config.yaml
train_examples: 15625
hop_length: 160
win_length: 400
vocab_size: 32
encoder_norm: "batchnorm"
encoder_rnn_width: 192
decoder_width: 256
decoder_activation: "gelu"
decoder_head_dim: 32
decoder_qk_norm: false
decoder_cross_attention_every: 1
decoder_tie_embeddings: false
beta1: 0.9
adamw_weight_decay_other_params: 0.01
Rows from block 4 of the text decoder, named by matrix and row number. Rows with one number belong to one neuron. Each number is 128 + 32 x the weight over its row's rms, rounded and kept within 0 to 255. All counts start at 0. Numbers have three digits each. After the name is the row's rms in percent of the matrix's.
# fc1: MLP up (decoder.blocks.4.mlp.fc1.weight, 1024x256), inputs 208-255
# fc2: MLP down (decoder.blocks.4.mlp.fc2.weight, 256x1024, transposed), outputs 208-255
fc1.542 107:128184128200102088128128128128128188088128128128071128147063140092128224128064092128128061194128128096128128076128128044094185128128082128128128
fc2.542 100:128175128128128128128128128128024128128128128181128128058128128128128128123128128147000085168128128128128210128128128128128128128128156128128163
fc1.543 091:128128128128128128128128180128128220128128128136128169128128128058047128170128141128128151128128199128128128128128128173128128128128128128128128
fc2.543 099:128128128128128128128058128128128128128128128128100128114128128156128128067128145128128108128128118128128128111128176128128128128128057101128083
fc1.544 102:128061128128097128182128128128172128128053128128128189200128128039049239128128110199176070128128128163128201128196081156128128128128220128128055
fc2.544 097:255113095128128077204128128128128128128128201111127128026128128195128128149124128128128128128128128054128128128128128131128128128209133128066128
fc1.545 093:128128128128042166128128128128128128128128128128185128090128181128157128175172128128206128128128201128231044053128128128128128128128128128074128
fc2.545 088:128109074128128128128128128128213128219128128198128128128128128128115119046128128128128128128128042128188197208128128128128128128051126141128128
fc1.546 096:128128128128076128201089210128128058128176128128089081128128128220128128128128128128128190128128128048128128071128128128128128128128128128169128
fc2.546 101:128128065128128128128020128128128128094095128128136096128164128128128094128128032091128120128141128216128128128128022128128203012128062128128144
fc1.547 103:128128128202128128128128128068128128128178182128128128209128128181148128049199158128048128193128128128128202240128128101103128128128128128128128
fc2.547 090:194128128128128128128128128128128128128128128128128128048128128128128071128128255128128045073128128128128128128128067128128128136128128128169128
fc1.548 098:128128213128094199128128065128128128189128128055128128128128080058128128128075195128128128128128128128128128128128128128128128217128220085128128
fc2.548 096:126128024102095128022174128119128128128100148128088128128128128128128053128255128128159124128128128124128118127128128128163128128128166128128128
fc1.549 104:128077128207128128083128128128128082161128128128128128173053128128128034128128128128128128128128074128128128128128195206128128069095128154128207
fc2.549 099:128128099028077128128128128063128128128154170128128164128181128128128128128086128128151128128128128147150128128128128128128128128128128174081042
fc1.550 110:128087128128128128128128128128080128128176128128077128167128128076128128157128069128128000128128128128128128128193128049084128128128128128128128
fc2.550 105:128226182128198128128128155128128128082128128217128128128128128139128170171128103128128128073128128128128128063023128128128128192128146128128128
fc1.551 094:128128128128128128128128180071128128128179128128067128128128128228081128106128128128128128128128128083128128128128128236128104128081169128128128
fc2.551 084:128128128096128128128066128128156128172128128128128041128128223128128075128128212078128128128183128128000128128128110115128128128128128128170128
fc1.552 110:058128128095073062128128128128176128151200140128145128161035081128186128163128128128067210128128128128128076128128128128089128128128089128128107
fc2.552 102:128128128046128079128079128128128042128015028128128128128128128120022128172128128069174128128128010168120096128137128128128128092128128128128128
fc1.553 103:128128128054171238128128172128128128128128128128060031181079065128128128128128128128106128128128128128128128128128128128164128128128136146128192
fc2.553 104:128128128113051073128128051203128128128128128128199128128068128204012128049128152205187128211128128128128128097078165128045128128137128128128070
fc1.554 100:128033128128128128128197128128128128128114088180128128013128128128128128128128128128128128128139128128128128059128069081128128070060128040128128
fc2.554 099:128128146128128078128050070169128128128195128026128128128089128075128128128128128117128128128128128128128174128128128217128128135164128224128128
fc1.555 085:128128128166128128128149204128163128128128158128128190084128128128128128128128128128167186128128128128184128187102128128122128023063000128128162
fc2.555 083:128128070128128128128128128128128080128128100128128128128128036128128128128128128128128128128128128128128128128128128128128128128106128128128128
fc1.556 112:128014128230128128128128128128128128128186128128128128128128128128188128128128155128128185073037128174128128128128128128092128128051128128128184
fc2.556 107:066128128128128143164119112128050128128120194128141128128128145128128128128128128128074128128195128125128192190128128128113128093128177071128220
fc1.557 099:128128128128096128176174077128178128045081128128128183128128051128071172128128128128058128128193128112128128128097174128082066128128103128022128
fc2.557 099:128221128016128178104128128128128111128128128128128128128212128128071128128128051128096128128128128100076008128128128128128128128128128128243128
fc1.558 108:128128128128063128060128058203173128128128128128156195128128128077128128128075128060128174128128067172128128128052147128128181128128128128059128
fc2.558 099:197128128128128178180145128128201128128200128128128128069025128128128128142128106104137128146081199035128128128181128128128128128128155128128128
fc1.559 116:128128128128128137071073088195128128186128128128128128128128128128128128128053128075128128128128064128128055128128128128128164128128128128128128
fc2.559 117:128128040132128128181191128084128128128128128128128128128128128088128128128175121128128128128128128128166144166150128190128128199134128128128141
fc1.560 099:128192128128128128128128128128090166128128107226128184096128090156203068128086085062128128169128128128205086155175128128128128128128128164128128
fc2.560 105:128141128128128128128090128128128128128128128106041128128128128095082185128128128128128138090128128128128190128128128233128128128128128128128128
fc1.561 110:128162106101128058128223128081128128128207082128156128194077128083128128128128128128128085097128102194107072128128128128128128128059128211128128
fc2.561 104:128128128128089137098128128128128185128128128128136128128097128164128128128128128128034204128128128128128128128128074128128128128128128128128128
fc1.562 113:103128128128128128128128128062128059128128023128128045182104128128097128059128128128128128128128128128128104128065128159128198128128128201096176
fc2.562 112:128128128128128128128128096128146128128092128128137196134128128128128128128128071128128128096123128189128128128128113128128128128175128128009128
fc1.563 079:128128128128128128128006128128128128128128128128128057128065103101128083128128128128128128199128128128051051128128128128128166198128128128128163
fc2.563 087:128128128128128128187224128128082169128193128178065128128184128128128128122128128128029128128128077128128128128128231185128128189119168180158128
fc1.564 095:163128172216128077128128100128128150128056128128128181128128128175128128190128070065174128128093017128128075128128067074202186128229128128072128
fc2.564 097:072128128128107128060128115128128128172210128128128128194128128162128128045128128128103128168128128128128128093128218122128128108038128128110040
fc1.565 107:128128128128128128128128158128139128128128128179128170128102128089128128128128128128128181128180128128221128128128128128128128128128128128072128
fc2.565 098:128027128215128128005128128128128032054074128128172128128128128128210114067128128084128073181128128128128128128128110128128128128016128128128128
fc1.566 107:203034128221159128168128128070167128128173128128128190128128128128115192128128128210083111128168128128181128128128229128128128128128128075128140
fc2.566 104:128128046128128128128128128128128128128128128128177128206128128152128128128126128128128079128147128193128128128100128119128128128128128216078128
fc1.567 095:128128128197128128128128128128080128128128128041128206128128128128128128097200128052128128128128222036128128128128128128128169078113128128128128
fc2.567 093:128128128128184128128157161128128175116079128128000128147077128128128128121027135128128128128128128255172094128128128128128128128128183102128134
fc1.568 103:128128128162191128128064128128112128165084128128128190128170128128128128128128128128228128128128128159043128128128128128128166128128202188128066
fc2.568 114:128069128128050128103128145128190128128128236128131128105177089128128171128202128128128128113128113047043128128128128128076128128128128128128158
fc1.569 102:128206128233099128128076128128128069192128128128084231128128128128128068128128128128128071158128128128128128128128128128148128086128128128128128
fc2.569 095:128128128128128201128128193128215128128128128128128128128128147128128128128128128128054128128066128128128128128128130039128128128128128051210128
fc1.570 107:128128128128170073128128128128107128175128185069061128128128128128153128128128128151128128128128128128128128065128128075128128128128080098064128
fc2.570 091:128128113128128128128128058128148128128154128128128128128128128128055128128128128099128128128128128128187128209128100128051128128172128128128184
fc1.571 096:209078128128052177128128128128183222128236128128128128128128128128128180128086128128076202128128133077128128173128158128128128128128128128128128
fc2.571 079:128128128128128128128102017128083128128128128158165199128152128128102128128128206128128128161105138182065128128109177128128128128128053128128128
fc1.572 087:038072128026128128128128128128128128128128128128191068228128128128128128167128128128187128156214128128128128128128128128201128115128128128128128
fc2.572 100:128128128128128128128077128179128041033128164128128128083128128128128167128128128128128128128128128128089128128073157128128128128188128128103128
fc1.573 105:249128128128128158128058089128128128128128128128128128128128128128128071128128128128128128150128128128180018128174128128203128167128074128191128
fc2.573 100:128128128128128128148035128128060128128148128128096128128128128128128128125128128128128128081128128069128128128128128128078128128128128087128128
fc1.574 112:086060086069200183128128128128128158128128068128128176128128128128161205128177128128085128128128071128201128201189128128128128128128189128128128
fc2.574 096:025128206128128128245163128128128128132089177128120128128128044185128128128128128128128128128128128128128128128128128173128128128128072128128128
fc1.575 096:128128128128128128128128128045128128128158203090128146128128128128128128128128128172128175111128128128116128186128128128063128128181128128180128
fc2.575 107:054161128128128128128206128164128128176133043128128128128128128128128128128222112128128128128107141149128128128128128128128255128128128243151069
fc1.576 102:128128128128128166128128166128128128128128051128147128059018128128128128055128128052128202128178097128128061164128128128128128128207159128128128
fc2.576 106:128128145128093128128128128016128128170059128128128177128128128128011128188128193128128103128128128158128128128128128149055128162128050128172128
fc1.577 104:128068128080128128128128128128128164059039068128128128128153207128128128128128128128128128176066128190195128128128128128128128086128128128067128
fc2.577 093:128128128128128051128128018128128128128128128128128128128124047128128128128157128128119128017172128128128022128128128128128128048128091128128081
fc1.578 118:128128043128068165128128128128128128185128128184128128128062128128128208128128128211128128128128128128128128128128128128128128128128128128200128
fc2.578 106:185128128128128128029128128128128053128128048128128128128073128082128128128128128128128128128128180128128089108195128128064128074128166128128128
fc1.579 111:128128128128045077128184128128128168128128128128089128169128128128195128128128128128128175105055128072128157128080128071082063128128128212092128
fc2.579 115:176104128128128128128165128128128128128128128128128104128151128128128082128128128128128128128210128128128128185128128194083128128128128128128139
fc1.580 095:128038128128128128128128196058167128128185128192128128128067082069128128128128082128097128128172091128128057128204128075200128128072128196128128
fc2.580 076:128128198040128128128128128123128128128128128128128128128128128128128128128128128128093128128128128128146128202128128128128128128165128128128162
fc1.581 092:128103128128206128128128085128128128194128128128179128128128208191199128170128128128217080128128128128065128128128054045128186128128128128057128
fc2.581 097:084128062128128128128071128128153099128128128047075164156128128128128128128043157128128203128128180128100128128128128142128128128128194128128128
fc1.582 120:128089128128178128128165128064068128128128128151128128128060128172105128186128191128128128128197128158077128128128128128040038128128128128052128
fc2.582 119:128128128128128216128190128208128002196128128128128167128249191092201190091037128128078091128140175128115128128183128128128128128128206128150128
fc1.583 109:097128101036128128026128095157082202128128128128128212094128128189128128128234128182255217128128128128128211128128128128047128128061128128128128
fc2.583 103:190113128128241128128128128128128128128170128128128128128128121128128128128128128128128000128073128128128152128128128128212128086128128128128121
fc1.584 091:128128036098077128128128128104128056090128128128128128128128128128128128128128128164128128023128128128128185128210128128128196128128141128128217
fc2.584 106:128128237117128128128119128128128124128128195137094128128128128160065128128204128074088128186128128140128128128128128137128128128194128128128128
fc1.585 104:175121128128128128128128128128128128128128128128128128128163128128098198128128128128128073128128150128159177034128128128128128128128128128128167
fc2.585 098:062054206186128128133128128128128128221041153074128128128128128128128128128128128128189128150128081128128022228128128128128158128128039128128039
fc1.586 102:128042128128128128163128128128128181128128128182128128128128128172128079128128128128128128128128128174128128128128059128071128128128099229183128
fc2.586 112:128128128128128128128080149128073105128128142083078128128180128128128203128125199128128128128128128128178128128128128128128096094128128128128128
fc1.587 093:060128128128128128114220128128180128128024128128128128128030128128128178128128075128128072128128128128128071046128128128128128128159128128128128
fc2.587 090:128128138128128255128128128062128128128171128128128128052146128167128128128128174128128213128128168128128128128084128128169128128106128128178128
fc1.588 094:128165211128128128135128128128128128128128034128200175128042085128128128221128128128128164128128128128128128128160128128215128128128211128128128
fc2.588 093:182128153159128128128128128128161128139088128052128128128128128128128128074128104114206128128128128128128118128128128128128080206128128128128128
fc1.589 108:091128128090128128128128128128128128128128128048128091128128093128080128128061128128128207192128042166128128217128128128128128128142128128128128
fc2.589 109:128128155145128128157128209128128128128128075128162235128128182128128128093128112201128074128142128128200128128128128128128128128062128128128128
fc1.590 107:128128128128128128128128128128128128128128094128087151128074128045128128128029156128185128073128128128128180128166128128128128128128122128183128
fc2.590 109:097128178128128128083128215128128128202141128128128128128171172213128128128215128195102160128128143128100127206128124128128088128128128128070128
fc1.591 090:128128128128195128128055128128060175042128128075128128128128128156128128156128128128128083078128128128128061128128128160128128158128128128128173
fc2.591 095:128000128198128128128128128128178128230128128128128128128128128128090128128128128155128128227128128128061128128128128128121128128128128128128128
fc1.592 108:128128128128128128198128128128128128128128128128128154128128128128068080128128128191172059201128128128114128128128128128128084156128128128106128
fc2.592 104:128128128128221164128128128128128153066052128128128128128128128128128128128128128193128190128074128128128096182169038197101201128128134128154128
fc1.593 089:128128128128128195128128180128128128128128128128193128075178128128128183128128177087128128128101128128128091210128128128128128128128128067128128
fc2.593 094:178068128128128128170128088165128128128128128128128128168128128152197117128128030128128128028128128081128171128128128128044217128115120235128128
fc1.594 103:128128091128128128128172128052128172197128128128159197193128128128222128128128128128143070128128128080128109128128082128128128159128128128176128
fc2.594 105:128128128128120128128128186128110128128128050128055128053128097128086217151128128199128128128128128128128128084128128189148093128128128128177128
fc1.595 091:128128128128128128128128202128128128128128128054128065166032128128128128121097128128128128128142128091128128128128128085128204128078064128180208
fc2.595 087:153124128128150128128042128128128128097128128128165128101128128128128108128128128128128128128128128128141020128128128208128128152128128128128128
fc1.596 112:128077128128039128128128128128151061128128128128161128213128128128128128128077148128128128128128128076128166128128128128128200128128038178128201
fc2.596 103:128128037128128128128011053128205128093128128128128128128128045128177128128128128128128128046128128128156128026128128096148128128025197128128037
fc1.597 096:183199128128081128172219128102185128128192128128128092128128128045128128179041128092091128128128128128128128128128128196128128186128128128192128
fc2.597 087:128128128128128163128128128173128128128128128128128128128128238128128128191128128128128128128154180128128164128128128128128128128128205128128128
fc1.598 100:128128128128128128166170151128128128075197128096128128128092106061128128055128080128128128128128128128128068033128128128128128128046128128128070
fc2.598 085:128128186135128128135128128032178128128128128128128128128089128128128128128128128128128119128118128128128128186026106128128128034219128128046128
fc1.599 090:128128086128128128220128175128128128128128053128099064128128061083128128128128128191128062128170179162128128128055128128221062128128128179128128
fc2.599 073:128128224076128182128128128128123128128128128128128169128128128128027087128128128128128128128128128128073128071026226128017128128128107128128128
fc1.600 089:128128094128128139128128128128128128128128128224128192128128128128210061051128128092128128128128128128128083085128178128217128079173128223128128
fc2.600 101:128128128169128135128128128128067128128071128067128128128128128168070128128128128128093102128128128128098053210099029128128128128128128128128128
fc1.601 107:128128128057128128128128128128128128128128128128128128128128128128128105101128176188128177128128040128099128128128128128128207092128186128128202
fc2.601 112:128128128128128141128128128168163128128128128165033128128128168101128128128128131075093131044171186128128128032128128128164021128085191103180128
fc1.602 099:152128086128168128128128128128128102128128128128128128128104128128128128128128128128128128128128128128150128171128128128174128119066164147065143
fc2.602 085:128003234201170128128128128128128128128128128128128240128128157053128128157128128128099035128179128128054128105128128128128128128128128128179128
fc1.603 095:128128128128128128202128179043128128128128128128128196128128128098128128128128128128212165122128201128190128128085070128128128128175128039104207
fc2.603 095:128128128083204128128128128128128128128128128128128128128128128128122128128121128030047128128201128163232128128128171201097128128128192128128128
fc1.604 089:128128128171053128151128128128000094128128086128103188072128128128128080128128128128097128128128128128128128185128083128128128128128200128128128
fc2.604 092:213085128216128144128128093128128072128128128128128128128128128095128197128128128169143086128128128128128066128128129128128084128128128058181128
fc1.605 103:128128128062128076175207085128128180226128087064128158128128128128128102055075128128050184128183128128128128128128171061085148128128165088128128
fc2.605 096:128128128128067122094128142128063128128128128128128128038128128157128128143128128039128128122128127128128128128128128128078128128128128176128120
fc1.606 109:128128128128128128128128128058201128172128128126128128128075128079054128128042090128109128128128095128128128173158128128128128095056128063153128
fc2.606 105:128128128128128106128128128128128128068128128128016128128220128128128128128128100128119178128128255128128128108128128115128128151128128128072128
fc1.607 100:128128128128128026082128094128064128128128128128128128128128128133128128128072061188128128128128128128128128128155078128128128107128128128128128
fc2.607 109:128128061128128223128128128128211054096128128175085128199128128128128128128128128128128036128128153128128128128062128128128069128190128128128128
fc1.608 117:090128128128128128128084199128128128128128128128098128128128128128085128128128128128128128128183048163128128128128128150075128128128128128195128
fc2.608 110:128128128128128044128128088128128128128181128203116063165186086084128128223128128088108128128128128075128128128056128128201128128058128128021128
fc1.609 085:128128128067128128128182051128128128128160072128157128218098128128128128128128128128250174070128128128128128128128128128131171128128128209128128
fc2.609 101:118128128128128128128066128128049128128128128128128128069079108128163128128078128094128201054128128128128149128128128128128128128128108128128128
fc1.610 110:128128128128128128128128128160185060090128149128128102128128128128128128128128179158186035128128203128128085094128128128161212128110135128128061
fc2.610 108:128128128155126137128128243128128128128128013128128128128128177128128139114128057128128128128086128128128128128128128128128128207128081039122128
fc1.611 084:128128128128128128159128128128128210164128171128128128061128128095170128128128081128128128057148128128128128128128192128128128128128128058128069
fc2.611 079:128128078128068128128200128128128128128177128128128128075190128128128128255070102128128235128066128146128128128128128128128128128128128128127128
fc1.612 090:128128128128078098085128165093128128128128215128128128128128128128128128195199128128054128128128051128128128128092128080128128067085128128128128
fc2.612 090:128128128128128128128108128128237128128128072128114128201128128120128128128128128094179128128128095128097128128128128128179128128128161128078128
fc1.613 115:128146128084128128128128128128218128128128074128128128112128128128128128128128217128128128093183128128128128128128192096128128098128068128128093
fc2.613 112:128128097128128128177170128069128194128176128128098128128089128128128128087128057128177128128058128152128128128128000128128128128128128128128145
fc1.614 109:128128128128092128128179212128128184128128128141195128128128128156128128072128128128128063128190128128128128128128128089164128128128128083128128
fc2.614 108:130177128128165128128043000128128128087128061041128128105128128128090128177128128128128128118101092128065128177166128128128128128128069076128128
fc1.615 122:128076128128128128233115128128128183128128090128090160128128072128128210128128128128128128045128128128128119128128166128128128128128128128128128
fc2.615 117:159128128128128128061128052128128114128128128130159138128074128128128128128055128128128128128128036128128128215128128248128141164206128128128128
fc1.616 098:203056128128068164192128128128203128082080128206128128128128128128128128051128128128128128128128128128128051128128128100059208135068128128078128
fc2.616 091:128128128144128137128128128128128177167128128204128142128077128128128128128128128091128128204128128128128128128181128204128128170219128039128128
fc1.617 100:128128128128095128128128128128128128128128128194081178128128128128128157049045128128128128188075128128076128128097128083128188036128128211128128
fc2.617 117:128128128128128128128128128128128179128128128061128128128173128212128144128235128232128128080128128128128097128128128203128128191166142128128128
fc1.618 086:170128128128128013169128128202128128128128206128128079128128128128128128128128128174128233128128128128167128128128128128128128098128128128128128
fc2.618 101:056135128054128128000128128128128128128128128128128194128128187136063128128128128128128128128139128128128128210128128128128128192128128097091128
fc1.619 098:128128128128147128128128218035174128128128172128167128111128128128040128128128098128128128128128128128128168128202188128128128128128038128128128
fc2.619 099:128128128128128128026128128128128150128092128128128207121128128186128128128128133150128128054128128128128128128128128156128037128128166128128128
fc1.620 090:128059176084128128128128128128128161128149128128128193071097128128079128128094080128090067128128201128162050128033207128128128128128128128128128
fc2.620 091:034128128118047128128042128128128128128128128128187128128128128128225128178123112128064128128128128128128128128192128128128128063128055128036128
fc1.621 091:128128128128128128094128057075128128128165128128212128128128128128128157128045128128163181055128128128128128128128128128128128128128128188161128
fc2.621 088:128128128072128128128128100128181128128128066128128136128128128128128156172209128128129128121128069128128255139128068150128128128128189128128112
fc1.622 098:128180225128128128128128038172128128128197128128128128128128128174153128167128170128128071128128128080182128070128128128128052128105128193187057
fc2.622 092:128102128128128125128128128181128128234163128128128017128095128180147128128128128077128182128050191128128128128128128182136211128128128128128128
fc1.623 091:108128193212191128173128128128128128128128128128128128079128128128187128128128128128128189128128128184071128128128128128059071128201212128128116
fc2.623 084:191128080128194128128128128211128128173128128119171128128219128128038128128196128133128137026047157128128058128128128128128128128051128128128128
fc1.624 108:128128128128178128128082094174128128128169061128193128183128126181159128128128128128128128128128128128128175128128128128195128128057128190128128
fc2.624 115:128190096128128113128128207177128128128128128128128128128128128128128128128128128128128128069096128128128128128128128128128175051128128083128128
fc1.625 096:161102128128128128128043128128095128128128193128094128128128128073128147226128128128128036052128184128081128128128080128128128128042128128147128
fc2.625 102:128072128143165088120128128128128128168150128128128128139128128128128128071128128115128209128128065128128150220128174128128128128128128128128128
fc1.626 109:128128128128128128168128128128128128128128102077061077106128128128128166128128176128128128128128069128137128150128128128128128128207073128211128
fc2.626 102:128171132099128009128128025064064128096128128128128183128128166128128128147128128226128128128128128128128128128128044128128128084128128128128128
fc1.627 100:128128179128128187128128128128128128128128115128177128128128128072128128128201158171128128128152189128128128128111128128128117128116065128151128
fc2.627 097:192051077166128128128128128128091128128128128128128128128128128128128128128095217128128128128128128108172128141128128128128128218128128128128171
fc1.628 101:128047128128156156157167128128128071128128128128128128128012128128128128128051128180128128128128128128165186128184128128068194128128128128128128
fc2.628 100:128128128128128104128128107128128128120128128199128128128128128128065092191128128128128128128128128128128128128045128128128128128128128128128128
fc1.629 100:166128097143128128128073128157224034128128128128128128128128128105128128128000128128128099128103128139128128128160128075128128128128128128067128
fc2.629 101:098128128128128128128128128128144190128070128128128128128128077128128128128133128139128128128128128128128024172128128128156128035128128128128038
fc1.630 099:128128128206128128128128128214128128009160128054128081128128189128100128173128159128128128128128128179128128128128128128207128128128128086059128
fc2.630 105:179128128128128128128012128197128128128162128128128128212128205128198128128134128128128128128128059128128181128128128054117032090128174128128128
fc1.631 104:185028128085128075128171109094128128128128152128128191058044128128100128128128154128128128081051061128093128128128128128070128128196128128128128
fc2.631 109:037105128195128114128128128128128128064128128128128128128066143128071128128128093128182170160111128230128210128128128128082128163050128081128128
fc1.632 094:073128128184128128128128128128128128091128059192128169128207128128128128128128128128128128128128229128128128128128128128074128128128128128086128
fc2.632 090:128128128130128067128049128128128128128072128080128058128128128128128246128128128028128128039085128128121129128198128201190101128128128128061128
fc1.633 097:187094216214128128200183128128187128128128128128148128128128077128173128061193166165128128128144198128091128128128205128165128128128177128128158
fc2.633 107:061128128075085128128128128128102185128128196201128128216128190128128128128128128128128128128128090128128128171128128183128128128176128128084128
fc1.634 088:069128062128128128128128194128128181020128222128128128128128128128128068128128128128128128128128083128128128128128128128128128128128128128090128
fc2.634 104:151128203146128128128128069128128128127128128128214128128128147128128105141128128128128128182219222128128128128128128084128106128128128128128128
fc1.635 108:128128128166117128128128158128172176128051128077170128128128128128128128089128128128153194105128065128128079128128050128128128128128128128128073
fc2.635 095:128128174128128128128195143128128128065128128238128128128128128128185128128128128128128128128128128128217128128128128128085128128128128128128128
fc1.636 096:128128128128128128128073128128128230128128139128128160128128128128128128128128128096128128128148128128128083012128128128223128128128128128128092
fc2.636 107:128128128128184134128130128128125128210128156128078150128128128128128055128115128128128128136128128128139205128128204128128160141128128160084128
fc1.637 113:128189067045128128128128139128082173128082192128128223110200128128048080128128128128091128128128128128128171060165128128128128128128128051128128
fc2.637 112:128128128128042133128128128128131128128128043128128045052128128128128128184128128128130093128128160128128128128207128066128090128128105170128128
fc1.638 085:128128128203128128128128128128128128128128128117128128128128078128128178053146050128128128128128212128128128079190128128171128128128128128128128
fc2.638 076:128128177128128128230128016128128128128128128128182128128128128128128128233098128156128237128128128128128128128128128078128128128128128128128128
fc1.639 099:128068128128128128104128128170128128128128128071128243128128128128128068128128208128128128181128085128128175169128128128128128128128040128128090
fc2.639 093:128128128128128128128053128128128183128151128128128128128128128128089081128128128121128107128128133169225128128128107128128128128128128128165128
fc1.640 097:128128128128163128128077100128128128128128128128128128144128043128128128161020202128128128138128155128107128165128070128128128057128128128128203
fc2.640 094:128128128128080128128128167043128128128128128128174128128128213128128128088186128187196128128128128128128162128045128128128128128110150128166128
fc1.641 102:128128128128169186097128128128128128181128084037128065128128128128128128128128128128128128128128128128065128128128128128085128128128128053128156
fc2.641 104:128128128128070128128191128128128128168128128128128163128128128128080128177059128128164128128192128128128128128128128084128099128128086128128128
fc1.642 083:090164128128128128220128128128128172128128128210121128128128128128150128128128072128128128128128128094128128089128128128128128239128128128128128
fc2.642 091:163156128191128128128230128128128082206128128128128128128128221128128050128128128194128128128128128128128128128128098128128052128128128128128128
fc1.643 091:101128128217128128128128108128058128164128128128128104128128243172128190128154069037128128128250128128128128128128128128165128128084120128128128
fc2.643 102:128128128128209152120128175040069179128128150128128128128128128128161228128128185128128128095128128128128070128128128128128128128128128037216128
fc1.644 102:128175128179128128128084128100065128037128128128082128128068128128128186221128128128158128128065128128128218128128041128128097128128128128128128
fc2.644 089:128128099128128128128128128128147128085128199128128119122128128039128046128128128086128152176128128128128128128128108128128128128128128103128128
fc1.645 085:128128128128128128128128076128078128128191128128128128128128128051175128128069128078128128128128128035128012128128128128182128128094128151128128
fc2.645 097:128107128128128128128128128128128128128128056128129128128128207106128190128128128054128128128182157161127128112172128082040128155191128128171128
fc1.646 114:180075128128096179196115175128128161128128128193080128171128128128091103128214128128128128128128128128128128128128128128128128128128184162128160
fc2.646 116:128128043128053128128128128079128128128075100088128128128128106128128128128128197198128128094178128128128128128128127128128185128176021128128190
fc1.647 109:128128128128128128187128126199179128128177040061101128128099128128047128157128128128128128128128128128084180196128128128053128175128128082128128
fc2.647 104:208128036128141128128128066128128128128183058049128120124128128128128128128128128099092128128043128128220128053076128058128128117128128128128076
fc1.648 089:128128184128128128021128128128179128128215128128095128183128128123186128128128128128163128215128120203128128023175128128128128128152170118128128
fc2.648 108:014128128128128128220128128205077128128093128128128128128174128128128128128128128128128128128128084128128128128128128128099192209128128128128128
fc1.649 121:143128071128158128128128115089128174128128128128172128128128128128128128080116102128128128128128128128128093095082203128098128128128128232072067
fc2.649 125:128128141032128128079128128128068128128089128128128128128233135128128140174128128128059128128128156128133128128229128079172128128117128100128128
fc1.650 113:128053128128128128128164185128128128128124128139128148128128128128208105128162128128128128128128128171128132128128128128128128128128128128128128
fc2.650 107:128128128128128180175128128178128141078125128128226139128128097128128128128134128128069128128128128029128128089169200128128128128128060128159128
fc1.651 091:032128167128128204128128128128128046128096081128128181128146128128184179196128128128128128169255095128199074128128128128128128128128128175128128
fc2.651 085:128128128128255050128128128090078255128174062128128015128128128155128037128128100128180128128133128128163128143091216128128128128082128128128128
fc1.652 088:128200128128128128128173128038066128128074200128139210128193128079128084088107073128128128128128191147169128128055196128128037128056072128098176
fc2.652 097:128057128128128128052128140157128128128128128128128128128128128128128203128128200128128208235128000053093208128109018060128128128128128128128146
fc1.653 087:128176080212128128128176128128230128050128128128075128128080128128128128207128128128128128128128128128128194128011128174128048128128128128160189
fc2.653 119:128128128154128035128149128128128128128170184128172207066128052128128128128196128128076128159128128128128128128224128128128242125160128128128128
fc1.654 092:128128128128209128073128193128214090074097128063128128128128128128128128128176128192069078128128128128128181128128055077047128128128128161171070
fc2.654 089:128128084210128128128128128128000128128070107128128128128128128084128128128128128128075128128128128128128129128128128128128031017128128075128128
fc1.655 111:192143128128126128040128128128128128128054128128128128128128128128128128128128128128128128091128128128070128042053128096128173128128128056128128
fc2.655 095:147128128128128128185078086128128128128104128111255128128128128172128128128092128128128128128128200128128128128128102128128029128128128128128128
fc1.656 102:175128128128128161128128128128128169128128128128128128131189128128204128198128183187128128128208128128128128075180128189128128128128128128128187
fc2.656 089:128128128128101128128128128128128128031093128128139128128192168128128128128053128128176128040128128128128096128128175128128131128020128128128128
fc1.657 105:128128166128128128159128128191128128128128179244128128128087128128128128128128128128128128128117128116102071128128128083128128185070128188128128
fc2.657 115:128128128128128128128128128128092213197147128101128128073128128128129128128183098128128128226150128068128128128128128128128128035128114051202210
fc1.658 088:128128128128128067090043192071128087128197231128128090128128128128128128128128128005128128128128128089204128128165196128066128128128057128128209
fc2.658 091:128107145090192159128128128160128128128132128085228128163136128128128128067128062069198093128128128127128128128128128163128128128109128128078069
fc1.659 107:089128128128144128128157128183128128128058128208128211128128128128128128191128128128128128065128128128128128128128128192172128062128128128128128
fc2.659 103:128128128128128128128128205128030040128128243128128128128128128128128128128169128072128128128128128181144128128165128053128128107128172060083128
fc1.660 104:128128194195191128122128128128128128128165128128128078128128064128128128151097128186128128128128165148128128128128128128128128128070094128073128
fc2.660 102:128128091128058134128128128128128203057128128102125144128128128094128169128128150128128128180128217128128146128128128128128161128128128128128128
fc1.661 097:190128096128128128092128128220128159128128128128128128168096128128128071128175128128196128128128128128169128204196128214128128171128158128185128
fc2.661 102:075189128128128128128128065128128128171128128142128178128128128202128128082128128128128128128128128128066128128128180128000128128128128255173128
fc1.662 104:128128067128192128120128128128128128059128128128128128180128168194128128128128100128128128128232128128067128128128128128174128091090128128062199
fc2.662 105:128128128128128128128128128198128181128191128128185128128040128107083128117128175128128128095128196073202128128128153128128184193128128128100128
fc1.663 106:128128171172196075128128128059128170128070128128128128128097054179174168128128128100128128128128091162128128128128128128128128128128128128128128
fc2.663 094:128128152128128232128012128128128128128128128128128032220164128128128128128128128128083128128142137128128128128128177128128128128072081128128128
fc1.664 109:128074128128128128128128128013175128128128128128128128065128062094128128128128128128128128128128055128128128128128128128128128128128242128128170
fc2.664 101:159128128128128128097128128128128128071128161128128128128128128088148128128128128237128128201128172128128128128128128128128128128121150128128128